Weights of a small self-supervised image encoder: 4.79M parameters, norm layernorm.
Rows from block 5 of a small self-supervised image encoder, named by matrix and row number. Rows with one number belong to one neuron. Each number is 200 + 20 x the weight over its row's rms, rounded and kept within 0 to 999. All counts start at 0. After the name is the row's rms in percent of the matrix's.
After each neuron's rows are labels from the 100 images, of 14848, where the neuron reaches its highest value: "strongest on" is what is common among them; "patch colour" is the nearest of a few named colours to the mean colour under the peak. Only what is clearly more common there than usual is listed. The data: stained colorectal tissue patches (NCT-CRC-HE-100K).
# fc1: MLP up (model.blocks.5.mlp.fc1.weight, 512x128), inputs 0-127
# fc2: MLP down (model.blocks.5.mlp.fc2.weight, 128x512, transposed), outputs 0-127

fc1.61,105,216,223,220,171,196,211,224,199,169,195,205,223,183,179,219,219,212,178,146,192,181,199,204,193,188,202,220,206,174,183,203,197,194,197,191,178,206,197,218,227,165,233,206,201,157,225,250,224,186,201,218,181,184,221,172,201,195,186,200,192,216,205,221,164,212,189,222,183,227,189,216,205,187,215,217,193,192,223,206,218,191,172,224,197,212,178,195,205,176,158,200,207,212,162,193,197,193,155,191,186,218,189,192,195,173,221,202,221,204,197,220,229,152,242,170,182,196,183,200,198,213,179,186,212,231,242,194,179
fc2.61,093,182,227,214,225,183,191,235,178,204,195,181,168,165,196,211,209,208,175,204,242,211,215,194,223,225,203,188,210,196,212,195,210,206,212,172,229,206,171,251,209,189,192,196,205,164,208,173,203,198,178,215,195,230,201,170,190,193,208,179,198,170,193,206,230,191,138,264,198,209,197,191,200,178,224,212,203,202,181,209,209,208,189,209,186,190,211,188,209,172,195,205,234,177,205,178,188,223,213,202,243,214,201,186,219,215,198,171,197,207,193,186,203,147,209,217,204,189,236,222,231,223,201,201,169,212,212,180,196
strongest on: tissue: debris; tissue: lymphocytes
patch colour: brown

fc1.250,104,184,223,181,187,197,191,209,204,220,199,197,207,265,216,206,212,176,195,201,159,200,190,184,170,223,195,220,173,220,203,175,231,236,186,210,226,191,192,189,218,180,212,196,224,225,202,162,179,189,206,204,225,235,189,185,220,219,157,205,169,219,187,216,218,195,252,172,181,236,187,231,204,234,214,185,182,176,194,188,203,221,184,185,218,223,197,225,194,174,180,180,198,215,193,189,186,212,207,207,194,200,196,216,186,242,177,182,178,178,196,175,194,217,185,168,203,223,202,188,232,216,195,172,218,176,201,194,196
fc2.250,116,201,217,220,200,202,226,164,184,226,166,199,183,166,173,223,186,201,208,227,246,179,209,201,183,169,219,162,227,181,220,183,199,215,179,182,181,220,192,237,187,200,216,213,189,182,200,239,195,198,203,214,219,193,210,217,175,239,187,218,228,200,214,200,205,189,202,181,209,170,207,212,204,194,192,188,168,176,181,162,233,221,204,185,182,197,219,170,177,196,213,188,205,190,210,251,213,183,178,200,183,213,177,207,152,190,190,213,181,198,233,151,217,187,200,223,183,195,212,194,188,183,205,226,189,205,191,218,230
strongest on: tissue: normal colon mucosa
patch colour: grey

fc1.273,087,196,192,214,216,202,186,187,221,175,157,177,158,189,203,183,188,204,204,199,234,213,241,199,202,231,198,208,178,205,232,237,161,177,213,169,220,165,185,183,204,208,191,187,193,217,204,151,178,223,205,207,233,232,218,224,189,179,203,184,178,189,188,218,214,222,172,213,183,229,209,191,227,219,191,183,215,217,193,181,180,214,234,209,188,211,162,179,218,186,221,184,178,173,202,180,207,228,163,206,188,191,217,203,195,190,226,172,190,207,210,196,197,217,240,189,188,182,189,178,194,209,215,218,186,189,187,239,228
fc2.273,080,173,218,223,212,214,188,251,194,183,212,227,202,195,199,194,187,206,202,221,231,249,193,194,173,211,201,195,193,166,209,193,192,227,217,199,241,212,202,253,222,181,245,187,219,198,200,181,215,253,190,215,198,253,203,203,188,216,186,186,178,186,190,229,215,202,199,198,183,217,165,176,191,185,193,196,203,199,199,207,200,198,179,172,169,218,183,186,187,176,213,193,166,199,198,170,214,191,217,185,234,200,195,171,185,205,169,197,201,208,228,195,187,195,220,194,171,195,221,178,171,184,173,169,183,220,178,199,182
strongest on: tissue: lymphocytes
patch colour: brown

fc1.160,087,210,199,189,181,207,228,210,225,191,200,257,224,195,192,185,161,218,187,205,176,178,211,195,197,188,164,210,215,195,180,184,221,181,211,184,218,193,227,195,222,195,207,172,214,221,184,194,185,232,177,174,209,209,235,198,186,225,226,213,152,230,213,228,198,201,232,175,220,213,230,234,194,196,211,205,187,159,237,183,202,222,186,193,224,187,210,183,225,193,199,161,180,205,230,200,226,173,231,221,180,194,205,233,188,183,204,203,206,186,179,191,179,194,181,176,214,230,185,185,195,229,213,171,225,195,197,207,223
fc2.160,075,188,203,220,173,211,210,201,175,170,215,203,217,188,177,193,174,220,178,190,225,193,217,193,218,222,195,232,237,184,197,202,209,192,206,192,235,218,194,220,201,188,218,203,251,169,168,190,212,215,173,214,204,188,220,211,198,232,200,165,182,220,194,231,233,204,184,215,221,182,191,203,204,171,168,247,198,198,160,219,188,149,231,168,231,218,172,178,201,185,217,195,195,200,195,218,234,188,223,189,210,200,206,187,176,215,173,203,204,207,211,212,213,228,209,183,172,188,209,209,181,200,183,211,171,203,159,210,226
strongest on: tissue: smooth muscle
patch colour: pink

fc1.274,094,210,212,165,213,187,225,212,237,189,219,201,199,198,228,206,206,247,203,220,187,201,194,206,170,210,171,191,216,174,205,246,181,194,191,181,210,190,210,163,192,207,155,175,231,190,241,191,221,175,211,237,192,208,197,182,222,189,207,192,191,179,153,207,180,169,212,191,206,202,204,231,192,218,183,162,221,184,230,218,199,203,223,186,193,194,220,225,216,180,226,174,220,153,172,227,216,234,217,174,189,198,229,213,190,191,196,201,228,201,195,221,172,204,183,207,187,197,191,228,206,210,181,209,225,192,220,193,201
fc2.274,101,209,163,188,155,222,207,206,192,210,215,221,219,203,196,201,217,199,161,187,231,194,204,170,218,248,166,154,208,213,218,210,218,191,210,198,205,202,219,187,190,183,192,201,219,188,230,215,207,236,228,207,210,204,209,170,249,193,171,195,207,187,224,201,178,199,179,207,226,242,224,200,173,162,221,188,201,188,221,196,226,174,209,223,233,183,193,182,226,228,202,187,190,192,202,198,163,193,213,222,188,197,193,185,188,159,228,196,212,212,194,187,186,180,196,207,197,177,219,186,227,190,202,191,198,150,194,188,167
strongest on: tissue: normal colon mucosa
patch colour: grey; brown

fc1.272,108,169,166,196,215,180,191,180,179,203,240,221,186,211,198,178,186,170,183,231,195,218,205,233,180,176,192,195,169,187,213,144,172,211,205,222,209,218,180,170,214,198,213,205,212,219,161,207,205,183,211,170,183,191,236,239,232,206,233,188,204,190,215,180,219,197,217,181,193,170,157,190,188,231,195,199,206,217,166,225,174,202,194,180,200,209,201,198,202,204,245,190,181,186,181,217,225,217,206,181,203,205,218,217,214,208,205,207,201,193,179,186,201,203,258,209,217,218,178,221,160,224,203,201,186,191,196,208,213
fc2.272,104,228,209,186,189,185,208,181,184,204,172,173,181,204,167,170,204,236,213,207,165,225,210,199,224,196,204,208,198,209,189,213,178,201,203,212,191,223,164,233,195,222,209,210,196,210,192,191,203,189,177,201,238,188,196,197,153,192,225,227,179,206,177,204,201,169,193,210,166,215,224,221,218,198,166,179,192,182,214,181,198,226,184,220,208,199,169,212,173,225,175,171,223,224,210,188,185,235,221,175,204,180,188,208,233,216,199,175,182,166,173,198,198,213,167,223,215,229,209,234,193,196,201,200,220,202,200,179,261
strongest on: tissue: lymphocytes
patch colour: grey

fc1.501,099,189,171,192,197,228,191,183,205,171,208,205,197,195,199,216,196,212,196,221,220,185,186,158,215,222,215,213,204,163,229,209,208,201,184,190,162,206,217,195,178,190,213,215,213,160,226,216,210,172,169,208,191,200,221,213,209,192,239,187,203,211,176,232,222,208,174,208,195,209,205,202,185,191,215,166,161,181,156,223,233,166,203,221,180,227,162,193,181,167,186,217,198,197,171,193,177,205,207,213,204,197,176,162,191,182,215,177,207,216,200,205,217,180,233,197,191,162,239,209,208,238,197,208,202,192,248,187,198
fc2.501,098,227,192,167,186,207,214,206,189,180,220,188,203,227,239,198,206,193,229,194,153,208,163,180,201,200,180,205,207,210,183,201,236,198,180,179,182,197,195,169,194,184,156,208,200,191,214,216,226,162,164,205,197,190,204,189,219,179,230,196,169,188,196,184,160,216,169,202,177,219,208,205,203,226,206,219,200,178,225,182,192,208,191,238,217,176,205,246,188,215,192,222,216,221,205,242,187,214,179,207,215,184,188,179,184,181,205,212,198,194,188,226,185,203,199,166,224,223,198,210,243,208,223,200,209,226,222,184,156
strongest on: tissue: debris
patch colour: grey

fc1.434,099,192,213,162,185,201,201,204,181,191,216,197,232,216,190,196,174,210,189,243,198,192,177,174,223,178,222,200,220,176,233,223,218,195,197,187,239,232,183,180,180,180,210,221,241,165,211,213,210,222,191,206,187,201,208,228,202,207,147,200,234,209,236,219,240,186,174,187,221,180,185,208,188,167,193,194,163,205,165,207,202,174,233,185,210,211,229,212,225,183,208,173,224,206,215,207,173,185,193,210,227,199,201,203,210,179,178,207,209,186,195,196,176,201,204,185,213,203,229,214,193,238,197,201,150,192,195,208,202
fc2.434,095,208,192,211,216,184,199,232,202,207,211,206,217,187,244,198,199,185,225,161,174,208,184,228,196,222,179,194,182,193,182,201,204,204,185,216,184,166,236,190,197,205,152,230,192,176,176,213,202,204,187,190,203,232,191,209,218,167,229,218,197,201,231,206,187,207,182,185,213,259,194,187,197,205,226,191,214,232,225,242,173,206,209,189,190,210,167,207,193,236,190,239,171,211,219,210,198,205,173,190,162,220,188,196,195,192,204,218,170,214,156,202,186,206,189,177,229,198,182,171,207,190,215,217,195,191,210,216,154
strongest on: tissue: tumour epithelium
patch colour: brown

fc1.478,099,217,173,211,193,231,170,183,199,189,173,203,172,198,199,212,206,223,180,188,230,207,216,180,213,210,197,182,187,185,188,214,212,145,190,179,220,160,213,174,203,196,156,232,198,220,236,193,219,213,206,232,202,211,220,231,207,190,211,215,201,176,156,214,173,243,171,219,211,211,172,206,206,189,198,153,214,183,222,219,220,202,241,211,195,210,176,217,224,169,181,202,185,191,192,171,183,196,218,186,223,165,215,183,204,177,202,198,223,170,209,222,185,208,218,192,198,211,178,213,202,207,174,200,188,236,190,217,213
fc2.478,105,214,209,205,190,196,171,236,204,211,196,211,178,192,206,202,191,186,215,198,216,181,200,198,210,240,169,178,233,190,209,215,225,182,214,214,202,179,220,194,189,210,179,203,208,182,211,198,181,197,186,220,217,222,206,202,224,188,212,199,156,176,212,197,201,196,147,232,181,246,239,219,201,191,211,190,203,198,198,184,201,211,213,245,233,170,202,211,199,209,165,208,187,227,211,190,152,193,206,212,200,181,196,175,206,193,203,198,205,162,195,219,184,190,177,203,247,169,253,200,213,181,210,238,154,203,177,192,178
strongest on: tissue: tumour epithelium; tissue: debris
patch colour: brown

fc1.192,096,174,200,220,182,199,168,169,199,193,195,210,178,184,203,205,193,218,190,192,185,180,165,216,214,194,196,229,185,214,200,210,200,177,190,209,196,170,226,191,227,193,185,205,216,186,190,188,200,194,209,168,186,196,171,204,232,221,231,190,238,200,229,159,214,230,212,181,187,209,190,219,207,210,220,238,203,199,199,190,209,197,203,217,216,154,186,183,200,193,201,201,168,192,224,235,228,175,186,248,158,211,209,188,234,232,183,190,186,248,207,221,210,182,220,189,211,214,165,205,237,199,167,242,198,225,203,208,184
fc2.192,090,185,230,191,194,170,201,200,186,224,188,229,209,179,205,208,190,194,192,202,181,187,186,223,190,162,200,243,198,221,181,193,223,223,179,162,181,179,213,205,229,206,184,206,178,184,194,196,220,176,160,191,172,232,192,176,179,207,177,206,189,205,227,195,203,222,221,167,203,198,174,172,200,231,205,224,185,189,254,238,180,192,193,175,196,165,215,242,200,214,209,231,201,202,201,205,207,186,153,203,208,219,201,186,223,183,181,197,193,213,222,205,186,219,216,173,194,231,161,210,216,201,168,188,206,210,217,199,161
strongest on: tissue: tumour epithelium
patch colour: grey

fc1.47,108,177,206,187,217,196,226,199,188,215,191,202,171,194,192,200,207,201,187,209,206,209,222,217,219,203,178,197,222,184,213,184,182,220,216,186,197,194,184,205,226,206,173,195,241,199,205,186,208,219,162,226,192,190,198,188,174,221,216,186,191,163,198,193,193,208,205,165,214,218,191,177,201,217,196,232,199,188,230,161,171,193,198,212,229,167,188,227,201,142,186,190,220,211,210,202,161,199,212,214,215,217,188,199,203,213,233,222,199,166,181,180,154,179,184,178,132,214,201,238,192,190,220,189,189,218,202,210,252
fc2.47,119,238,189,208,197,185,191,185,214,185,224,151,205,242,206,191,197,153,227,198,166,199,183,222,213,185,177,219,159,202,184,217,197,211,201,222,165,199,172,178,213,218,171,217,198,205,181,176,181,176,192,183,216,178,211,200,203,175,222,208,189,219,202,180,202,170,212,189,186,225,217,205,201,214,204,184,211,232,202,212,193,216,169,240,182,246,190,225,168,231,196,194,201,203,204,183,170,237,188,192,192,204,185,235,222,221,196,198,197,199,203,196,185,204,213,189,233,182,164,193,210,204,237,203,223,236,226,175,183
strongest on: tissue: adipose tissue
patch colour: white

fc1.188,098,185,215,164,209,194,212,223,189,208,201,194,196,192,204,178,220,190,184,216,196,222,212,225,205,237,172,204,232,227,199,208,168,194,204,233,237,232,212,201,216,169,223,176,174,197,192,183,210,206,197,205,171,224,230,227,185,197,184,181,197,187,161,194,199,212,181,215,185,221,193,212,179,221,168,196,215,209,223,192,177,194,169,156,200,211,203,221,222,170,193,163,218,201,213,161,211,238,205,191,182,218,220,191,261,208,185,213,189,193,185,181,185,224,200,221,197,196,236,218,211,189,167,185,224,192,186,178,231
fc2.188,107,200,223,220,211,197,185,162,182,191,241,169,178,232,213,190,191,189,202,193,165,165,179,202,175,177,198,203,181,189,182,196,202,197,188,192,189,210,207,147,205,199,212,214,187,212,177,209,181,183,155,174,166,166,225,208,221,208,200,204,208,222,225,205,177,195,236,172,216,175,199,208,215,206,225,222,183,204,201,206,167,227,232,179,175,234,176,199,182,186,217,224,188,182,173,222,230,212,185,193,185,179,193,241,191,193,187,204,213,206,196,217,218,236,233,173,163,219,183,197,198,231,204,212,205,215,206,222,204
strongest on: tissue: lymphocytes
patch colour: grey; brown

fc1.234,087,205,198,203,229,223,214,171,202,206,211,214,221,181,193,216,250,232,235,203,195,207,182,181,212,216,201,154,208,141,197,221,190,208,215,211,173,207,200,180,207,216,207,183,191,179,184,189,188,221,192,245,189,206,203,202,206,227,187,199,234,192,191,180,237,157,184,199,211,188,193,216,166,199,202,204,203,183,192,173,189,205,237,220,187,185,201,193,181,185,206,223,200,191,190,212,206,191,195,235,206,194,237,202,178,226,229,209,220,142,216,234,186,195,234,173,206,157,220,207,180,178,201,182,190,189,199,194,177
fc2.234,073,172,203,233,183,173,188,213,167,207,152,212,178,174,195,221,220,207,191,172,213,199,219,196,231,187,246,188,222,173,230,191,191,177,198,207,217,198,192,241,169,195,195,201,189,173,206,210,201,256,197,209,238,211,167,204,161,229,215,207,218,202,206,196,230,201,215,228,203,193,207,208,213,166,191,200,196,211,193,218,220,181,216,201,206,172,211,179,190,168,203,230,180,191,209,199,187,168,201,193,217,213,214,164,241,219,194,198,208,199,225,152,207,178,164,201,208,204,231,192,201,178,199,210,188,218,184,198,208
strongest on: tissue: adipose tissue
patch colour: white

fc1.427,102,210,155,190,242,196,191,202,241,175,213,178,189,203,219,163,239,205,195,182,204,199,238,158,203,162,189,201,198,229,194,193,170,176,221,197,220,195,226,222,210,203,179,232,228,217,203,217,168,217,183,171,184,194,229,195,245,199,204,210,224,172,220,199,215,193,203,227,183,207,184,225,196,196,155,188,195,202,237,179,190,202,191,198,210,182,194,218,188,196,230,179,216,215,188,173,203,196,215,203,205,209,207,236,198,213,238,204,196,167,194,226,182,220,217,248,221,204,197,186,198,221,210,202,197,203,208,171,199
fc2.427,112,212,215,203,156,212,205,218,233,176,191,177,236,174,188,215,188,199,195,149,201,173,170,187,209,212,211,201,210,214,178,213,211,225,177,194,172,194,217,216,193,190,214,218,214,178,186,217,193,202,192,184,216,197,184,210,190,237,191,179,181,238,224,227,218,212,219,154,224,217,205,220,192,207,214,205,161,188,208,202,218,225,210,206,197,201,152,225,187,208,196,234,182,220,206,180,208,172,190,202,209,204,165,207,187,200,212,145,211,194,217,225,218,209,226,185,204,176,198,168,193,213,241,212,195,227,212,219,159
strongest on: tissue: lymphocytes
patch colour: brown

fc1.223,080,210,231,221,194,194,221,201,186,227,210,212,245,215,195,243,246,230,201,162,197,207,209,198,186,209,220,192,218,195,201,213,221,189,191,186,205,228,199,190,244,203,201,200,218,176,193,219,211,184,183,192,182,204,175,178,182,216,164,246,188,235,187,201,170,183,227,213,208,188,181,155,186,191,198,184,184,186,244,198,206,212,228,172,195,183,215,202,214,184,203,185,193,226,190,206,239,186,195,198,221,191,166,202,195,186,193,205,246,226,198,218,166,185,190,186,196,212,167,190,215,181,182,220,207,208,235,226,172
fc2.223,074,195,251,195,211,183,179,232,205,196,207,221,199,179,182,208,215,214,188,213,240,239,175,207,185,190,172,192,226,200,194,197,216,208,208,182,202,236,179,237,202,192,221,210,218,159,218,194,211,192,202,240,199,234,188,194,186,214,184,167,199,168,201,207,168,187,220,203,181,195,183,176,185,191,185,218,159,167,192,211,193,190,180,181,190,192,228,216,213,195,216,194,224,183,176,200,216,201,201,172,231,245,219,166,206,189,162,211,227,221,228,220,197,169,199,213,196,198,212,192,220,205,198,149,202,206,180,180,177
strongest on: tissue: lymphocytes
patch colour: brown

fc1.112,106,230,210,222,208,211,196,175,189,195,221,171,187,189,170,203,213,195,215,204,215,187,200,202,210,211,199,185,197,223,232,200,201,214,176,200,187,250,196,168,253,177,205,194,211,177,216,203,194,212,196,181,230,214,216,174,222,191,200,198,205,230,192,218,210,217,205,167,193,229,215,207,208,184,210,248,164,199,198,172,222,225,192,152,222,233,178,182,202,218,187,190,196,210,186,173,214,191,172,208,182,213,185,244,177,198,193,173,227,200,186,200,197,181,235,202,165,159,204,204,219,249,207,177,197,199,224,176,212
fc2.112,116,193,186,204,206,177,246,195,179,204,221,193,212,211,205,164,197,182,188,199,174,190,228,192,222,183,199,201,193,219,168,201,189,187,207,211,201,228,197,177,233,225,202,179,212,214,186,235,191,171,179,184,187,173,203,178,206,184,217,195,179,198,233,187,156,186,186,203,183,197,212,225,195,229,186,195,214,199,231,167,205,215,184,207,232,181,185,228,226,221,214,155,231,230,214,201,195,206,210,226,164,182,181,211,240,227,209,179,204,197,146,220,219,211,203,176,230,206,199,241,186,182,190,203,202,180,231,189,219
strongest on: tissue: debris
patch colour: grey

fc1.225,110,191,200,221,205,185,197,213,203,194,186,234,187,186,230,209,212,175,182,178,202,224,194,220,166,178,184,214,216,206,211,194,228,205,205,171,202,191,185,229,186,230,182,174,196,202,197,219,202,197,218,203,211,226,153,170,164,183,182,208,208,158,248,199,201,192,212,221,191,175,189,192,194,209,212,243,229,230,220,204,172,209,188,205,200,136,221,222,169,208,205,198,198,219,237,200,195,157,181,197,202,216,222,185,220,220,197,205,171,204,186,221,196,213,180,188,214,246,197,209,181,154,204,195,182,203,185,214,189
fc2.225,116,189,177,199,193,192,232,211,201,224,209,209,212,193,202,167,186,207,204,189,162,209,192,225,204,215,204,204,231,191,186,220,196,217,198,204,198,209,201,203,192,232,178,191,194,216,178,211,196,183,186,229,229,188,181,195,186,215,205,224,190,162,210,195,181,205,136,216,209,202,251,225,186,204,216,188,230,192,206,188,179,200,172,216,228,176,217,235,190,236,184,187,224,227,223,188,154,186,223,228,210,175,207,189,244,205,222,207,185,160,163,197,204,194,166,201,250,196,211,222,203,180,178,217,200,199,195,191,177
strongest on: tissue: debris
patch colour: grey

fc1.170,094,206,167,198,181,221,206,160,211,182,212,188,204,232,180,206,193,202,196,169,178,194,192,152,173,196,206,185,159,192,192,200,212,244,169,201,193,230,201,169,211,205,200,210,214,196,178,206,193,218,195,180,185,212,199,203,205,193,211,181,204,225,185,231,193,196,212,199,169,188,217,189,190,165,239,237,191,218,220,177,230,166,196,233,187,190,206,203,189,210,193,197,190,204,186,202,236,220,209,203,173,153,183,219,160,182,202,175,215,205,231,191,234,173,229,180,181,156,206,215,203,180,230,189,195,223,224,201,221
fc2.170,091,212,188,192,170,214,244,203,203,194,212,189,259,234,189,186,196,185,190,207,188,175,228,186,184,178,198,218,214,215,170,191,195,217,191,198,177,189,228,185,192,194,211,196,206,176,203,222,214,169,195,178,174,173,196,190,215,200,175,208,188,241,254,202,168,176,219,209,200,223,220,214,174,204,199,205,216,177,233,187,205,224,187,238,211,176,205,208,234,217,180,196,223,215,233,199,201,205,167,230,155,191,183,221,225,187,227,174,208,201,171,220,198,202,201,177,231,197,201,198,229,212,210,211,204,179,227,184,179
strongest on: tissue: debris
patch colour: grey

fc1.458,099,178,224,206,218,184,192,198,189,237,167,168,153,201,206,201,202,190,241,230,223,193,213,227,205,172,211,208,227,194,218,211,165,207,204,240,201,189,187,182,206,215,196,190,225,190,200,179,187,197,220,216,201,170,221,243,175,186,227,225,199,190,189,183,182,211,146,203,197,226,185,192,228,174,202,195,171,203,208,173,219,189,191,192,215,209,245,212,197,182,165,213,196,181,178,180,179,184,230,196,201,201,179,181,203,232,221,172,171,190,153,179,193,197,220,207,188,195,195,209,201,203,220,202,188,215,179,238,218
fc2.458,100,228,218,206,166,190,213,236,228,228,217,203,204,231,180,171,181,202,222,219,190,237,215,186,173,192,160,217,222,177,207,205,218,234,204,208,237,233,183,226,249,186,240,172,214,213,190,186,174,137,202,201,206,198,196,179,189,191,180,175,157,209,207,220,208,201,188,182,200,211,194,215,189,192,182,184,185,174,219,169,217,208,177,166,206,185,182,221,218,216,219,189,220,196,212,189,194,192,220,208,176,187,159,212,218,193,184,186,225,172,193,206,194,181,219,192,215,185,215,216,204,202,200,195,207,182,177,208,217
strongest on: tissue: smooth muscle
patch colour: pink

fc1.139,106,204,167,208,200,242,230,182,213,217,212,196,188,196,185,216,204,166,177,224,203,179,209,182,187,178,198,161,240,198,203,197,198,215,192,215,203,181,218,162,226,202,199,173,190,234,177,226,180,199,241,169,193,210,208,224,205,208,174,193,198,228,204,196,173,162,238,202,220,200,178,217,205,217,224,166,211,185,238,182,219,205,181,216,241,226,218,169,221,201,206,175,193,209,181,186,225,187,212,220,188,188,221,239,184,226,217,220,211,201,227,191,202,205,197,202,188,194,201,229,194,161,218,235,199,179,220,209,185
fc2.139,111,199,228,195,209,181,182,234,179,190,186,203,178,204,196,200,174,201,211,221,211,208,236,191,211,179,197,217,175,196,244,190,218,210,237,228,245,200,170,231,226,190,189,218,249,191,228,158,165,165,149,216,202,225,206,217,186,160,217,222,172,197,189,185,228,205,196,219,183,221,187,189,204,197,170,206,195,207,184,174,226,200,223,179,205,181,182,230,193,175,211,176,178,179,202,208,187,192,217,179,185,203,184,191,192,183,204,174,195,184,219,206,220,167,199,220,180,206,214,194,213,200,220,181,181,209,164,202,204
strongest on: tissue: tumour epithelium; tissue: normal colon mucosa
patch colour: grey

fc1.389,082,226,172,216,210,207,186,208,192,219,160,211,182,187,217,203,208,206,219,201,190,200,196,182,179,240,227,205,198,204,207,188,224,205,186,197,215,216,182,184,193,208,180,198,177,150,191,166,184,189,193,228,225,212,209,186,168,185,206,243,199,223,178,227,225,206,194,219,225,225,187,217,191,185,179,162,215,163,189,193,236,207,213,208,233,209,210,237,201,174,182,204,221,168,181,203,189,209,233,257,214,191,208,205,219,220,203,223,219,157,190,184,191,200,179,241,195,192,227,183,174,194,185,191,228,179,183,201,192
fc2.389,067,181,251,208,179,185,171,258,181,189,201,200,188,209,204,165,197,216,184,214,177,197,221,216,224,199,181,232,184,192,219,222,197,225,235,188,219,217,216,206,239,218,175,200,238,187,206,201,208,186,159,226,188,204,217,212,201,198,215,191,180,204,195,177,209,205,192,213,182,223,197,193,208,194,223,235,154,210,186,211,190,156,230,189,207,173,193,222,198,183,176,193,215,180,204,169,200,213,224,181,212,226,196,201,193,216,207,184,185,168,240,192,196,204,214,203,225,249,189,199,198,181,224,187,169,177,199,218,220
strongest on: tissue: tumour epithelium
patch colour: brown

fc1.492,102,182,184,225,196,205,186,238,192,184,214,176,192,224,219,191,220,191,188,247,215,187,205,219,179,192,234,195,226,199,222,222,219,238,170,194,186,190,176,151,189,197,160,198,188,196,168,197,211,197,188,223,192,170,217,171,213,190,221,199,237,175,179,198,205,202,170,208,215,199,225,197,224,208,211,196,161,240,158,211,201,198,213,202,176,224,206,210,233,173,195,207,220,181,191,192,202,192,212,220,193,237,234,202,186,212,230,191,223,205,209,203,189,211,224,166,185,151,215,204,195,221,190,215,178,227,216,197,202
fc2.492,099,216,232,206,182,192,198,218,197,219,183,201,217,213,205,158,213,201,202,169,175,212,237,180,187,220,211,253,184,180,190,223,187,183,221,185,261,217,209,231,211,199,215,191,223,189,193,204,203,175,173,211,207,199,189,217,186,203,201,198,174,203,213,200,211,167,218,195,168,239,174,231,208,182,186,228,225,178,224,192,227,202,240,153,235,185,179,193,188,232,212,187,197,229,213,205,195,211,221,193,179,176,168,227,202,199,220,180,191,203,220,207,186,230,207,192,213,224,206,194,204,172,207,194,198,192,174,211,235
strongest on: tissue: smooth muscle
patch colour: pink

fc1.491,092,192,177,220,179,189,208,159,186,206,206,251,223,186,210,184,193,202,191,207,201,235,209,194,216,189,172,196,218,206,215,180,204,165,201,205,244,206,193,181,215,196,192,181,215,198,221,169,198,203,200,191,198,191,192,190,189,191,199,157,206,201,173,197,156,226,195,245,227,240,183,236,176,223,208,236,194,193,206,174,212,183,213,171,216,214,204,189,199,218,215,220,196,187,183,232,204,202,186,175,188,259,212,187,175,241,221,185,193,166,227,211,208,185,203,211,185,220,195,192,228,196,214,157,202,167,199,202,197
fc2.491,081,208,195,195,151,216,211,208,193,224,198,198,200,196,190,240,215,232,226,201,182,224,175,232,178,238,198,181,238,186,231,200,231,225,165,195,190,163,189,183,180,223,194,211,178,221,209,206,227,207,216,205,198,218,201,190,160,242,170,208,200,200,158,218,213,217,194,202,189,190,211,182,211,211,183,190,197,179,210,233,213,157,199,222,192,184,207,229,150,206,190,217,213,206,206,200,158,221,215,187,195,190,186,174,209,204,194,166,175,200,218,162,193,212,172,182,201,213,207,186,206,185,182,206,213,221,184,220,175
strongest on: tissue: adipose tissue
patch colour: white

fc1.187,099,197,186,189,207,185,189,246,190,194,152,221,201,213,200,217,235,216,193,179,209,205,223,204,193,195,215,207,186,187,190,241,188,183,217,205,184,194,190,209,149,201,175,211,194,214,211,191,209,191,183,217,186,205,191,216,197,204,216,215,203,162,204,211,203,197,165,232,200,176,212,190,185,200,185,211,185,209,171,183,173,160,203,221,237,149,206,241,156,214,187,223,162,205,250,192,202,190,182,211,219,209,225,206,208,214,217,222,173,210,194,223,190,187,188,226,217,221,231,205,216,204,180,201,228,222,190,245,197
fc2.187,093,160,210,188,214,176,200,159,192,185,195,203,233,176,215,184,180,194,190,173,166,197,204,217,194,191,181,251,180,198,174,184,176,191,188,205,218,200,204,167,203,221,173,186,215,212,175,198,198,196,170,188,186,213,184,214,197,217,234,201,207,225,221,189,216,206,206,205,201,215,199,215,178,235,195,219,242,211,215,209,148,187,177,203,226,190,154,220,180,226,199,196,187,216,225,181,208,216,200,224,204,192,198,222,230,209,185,190,170,222,153,225,208,227,242,164,193,207,185,209,193,191,188,193,237,203,210,221,218
strongest on: tissue: debris
patch colour: grey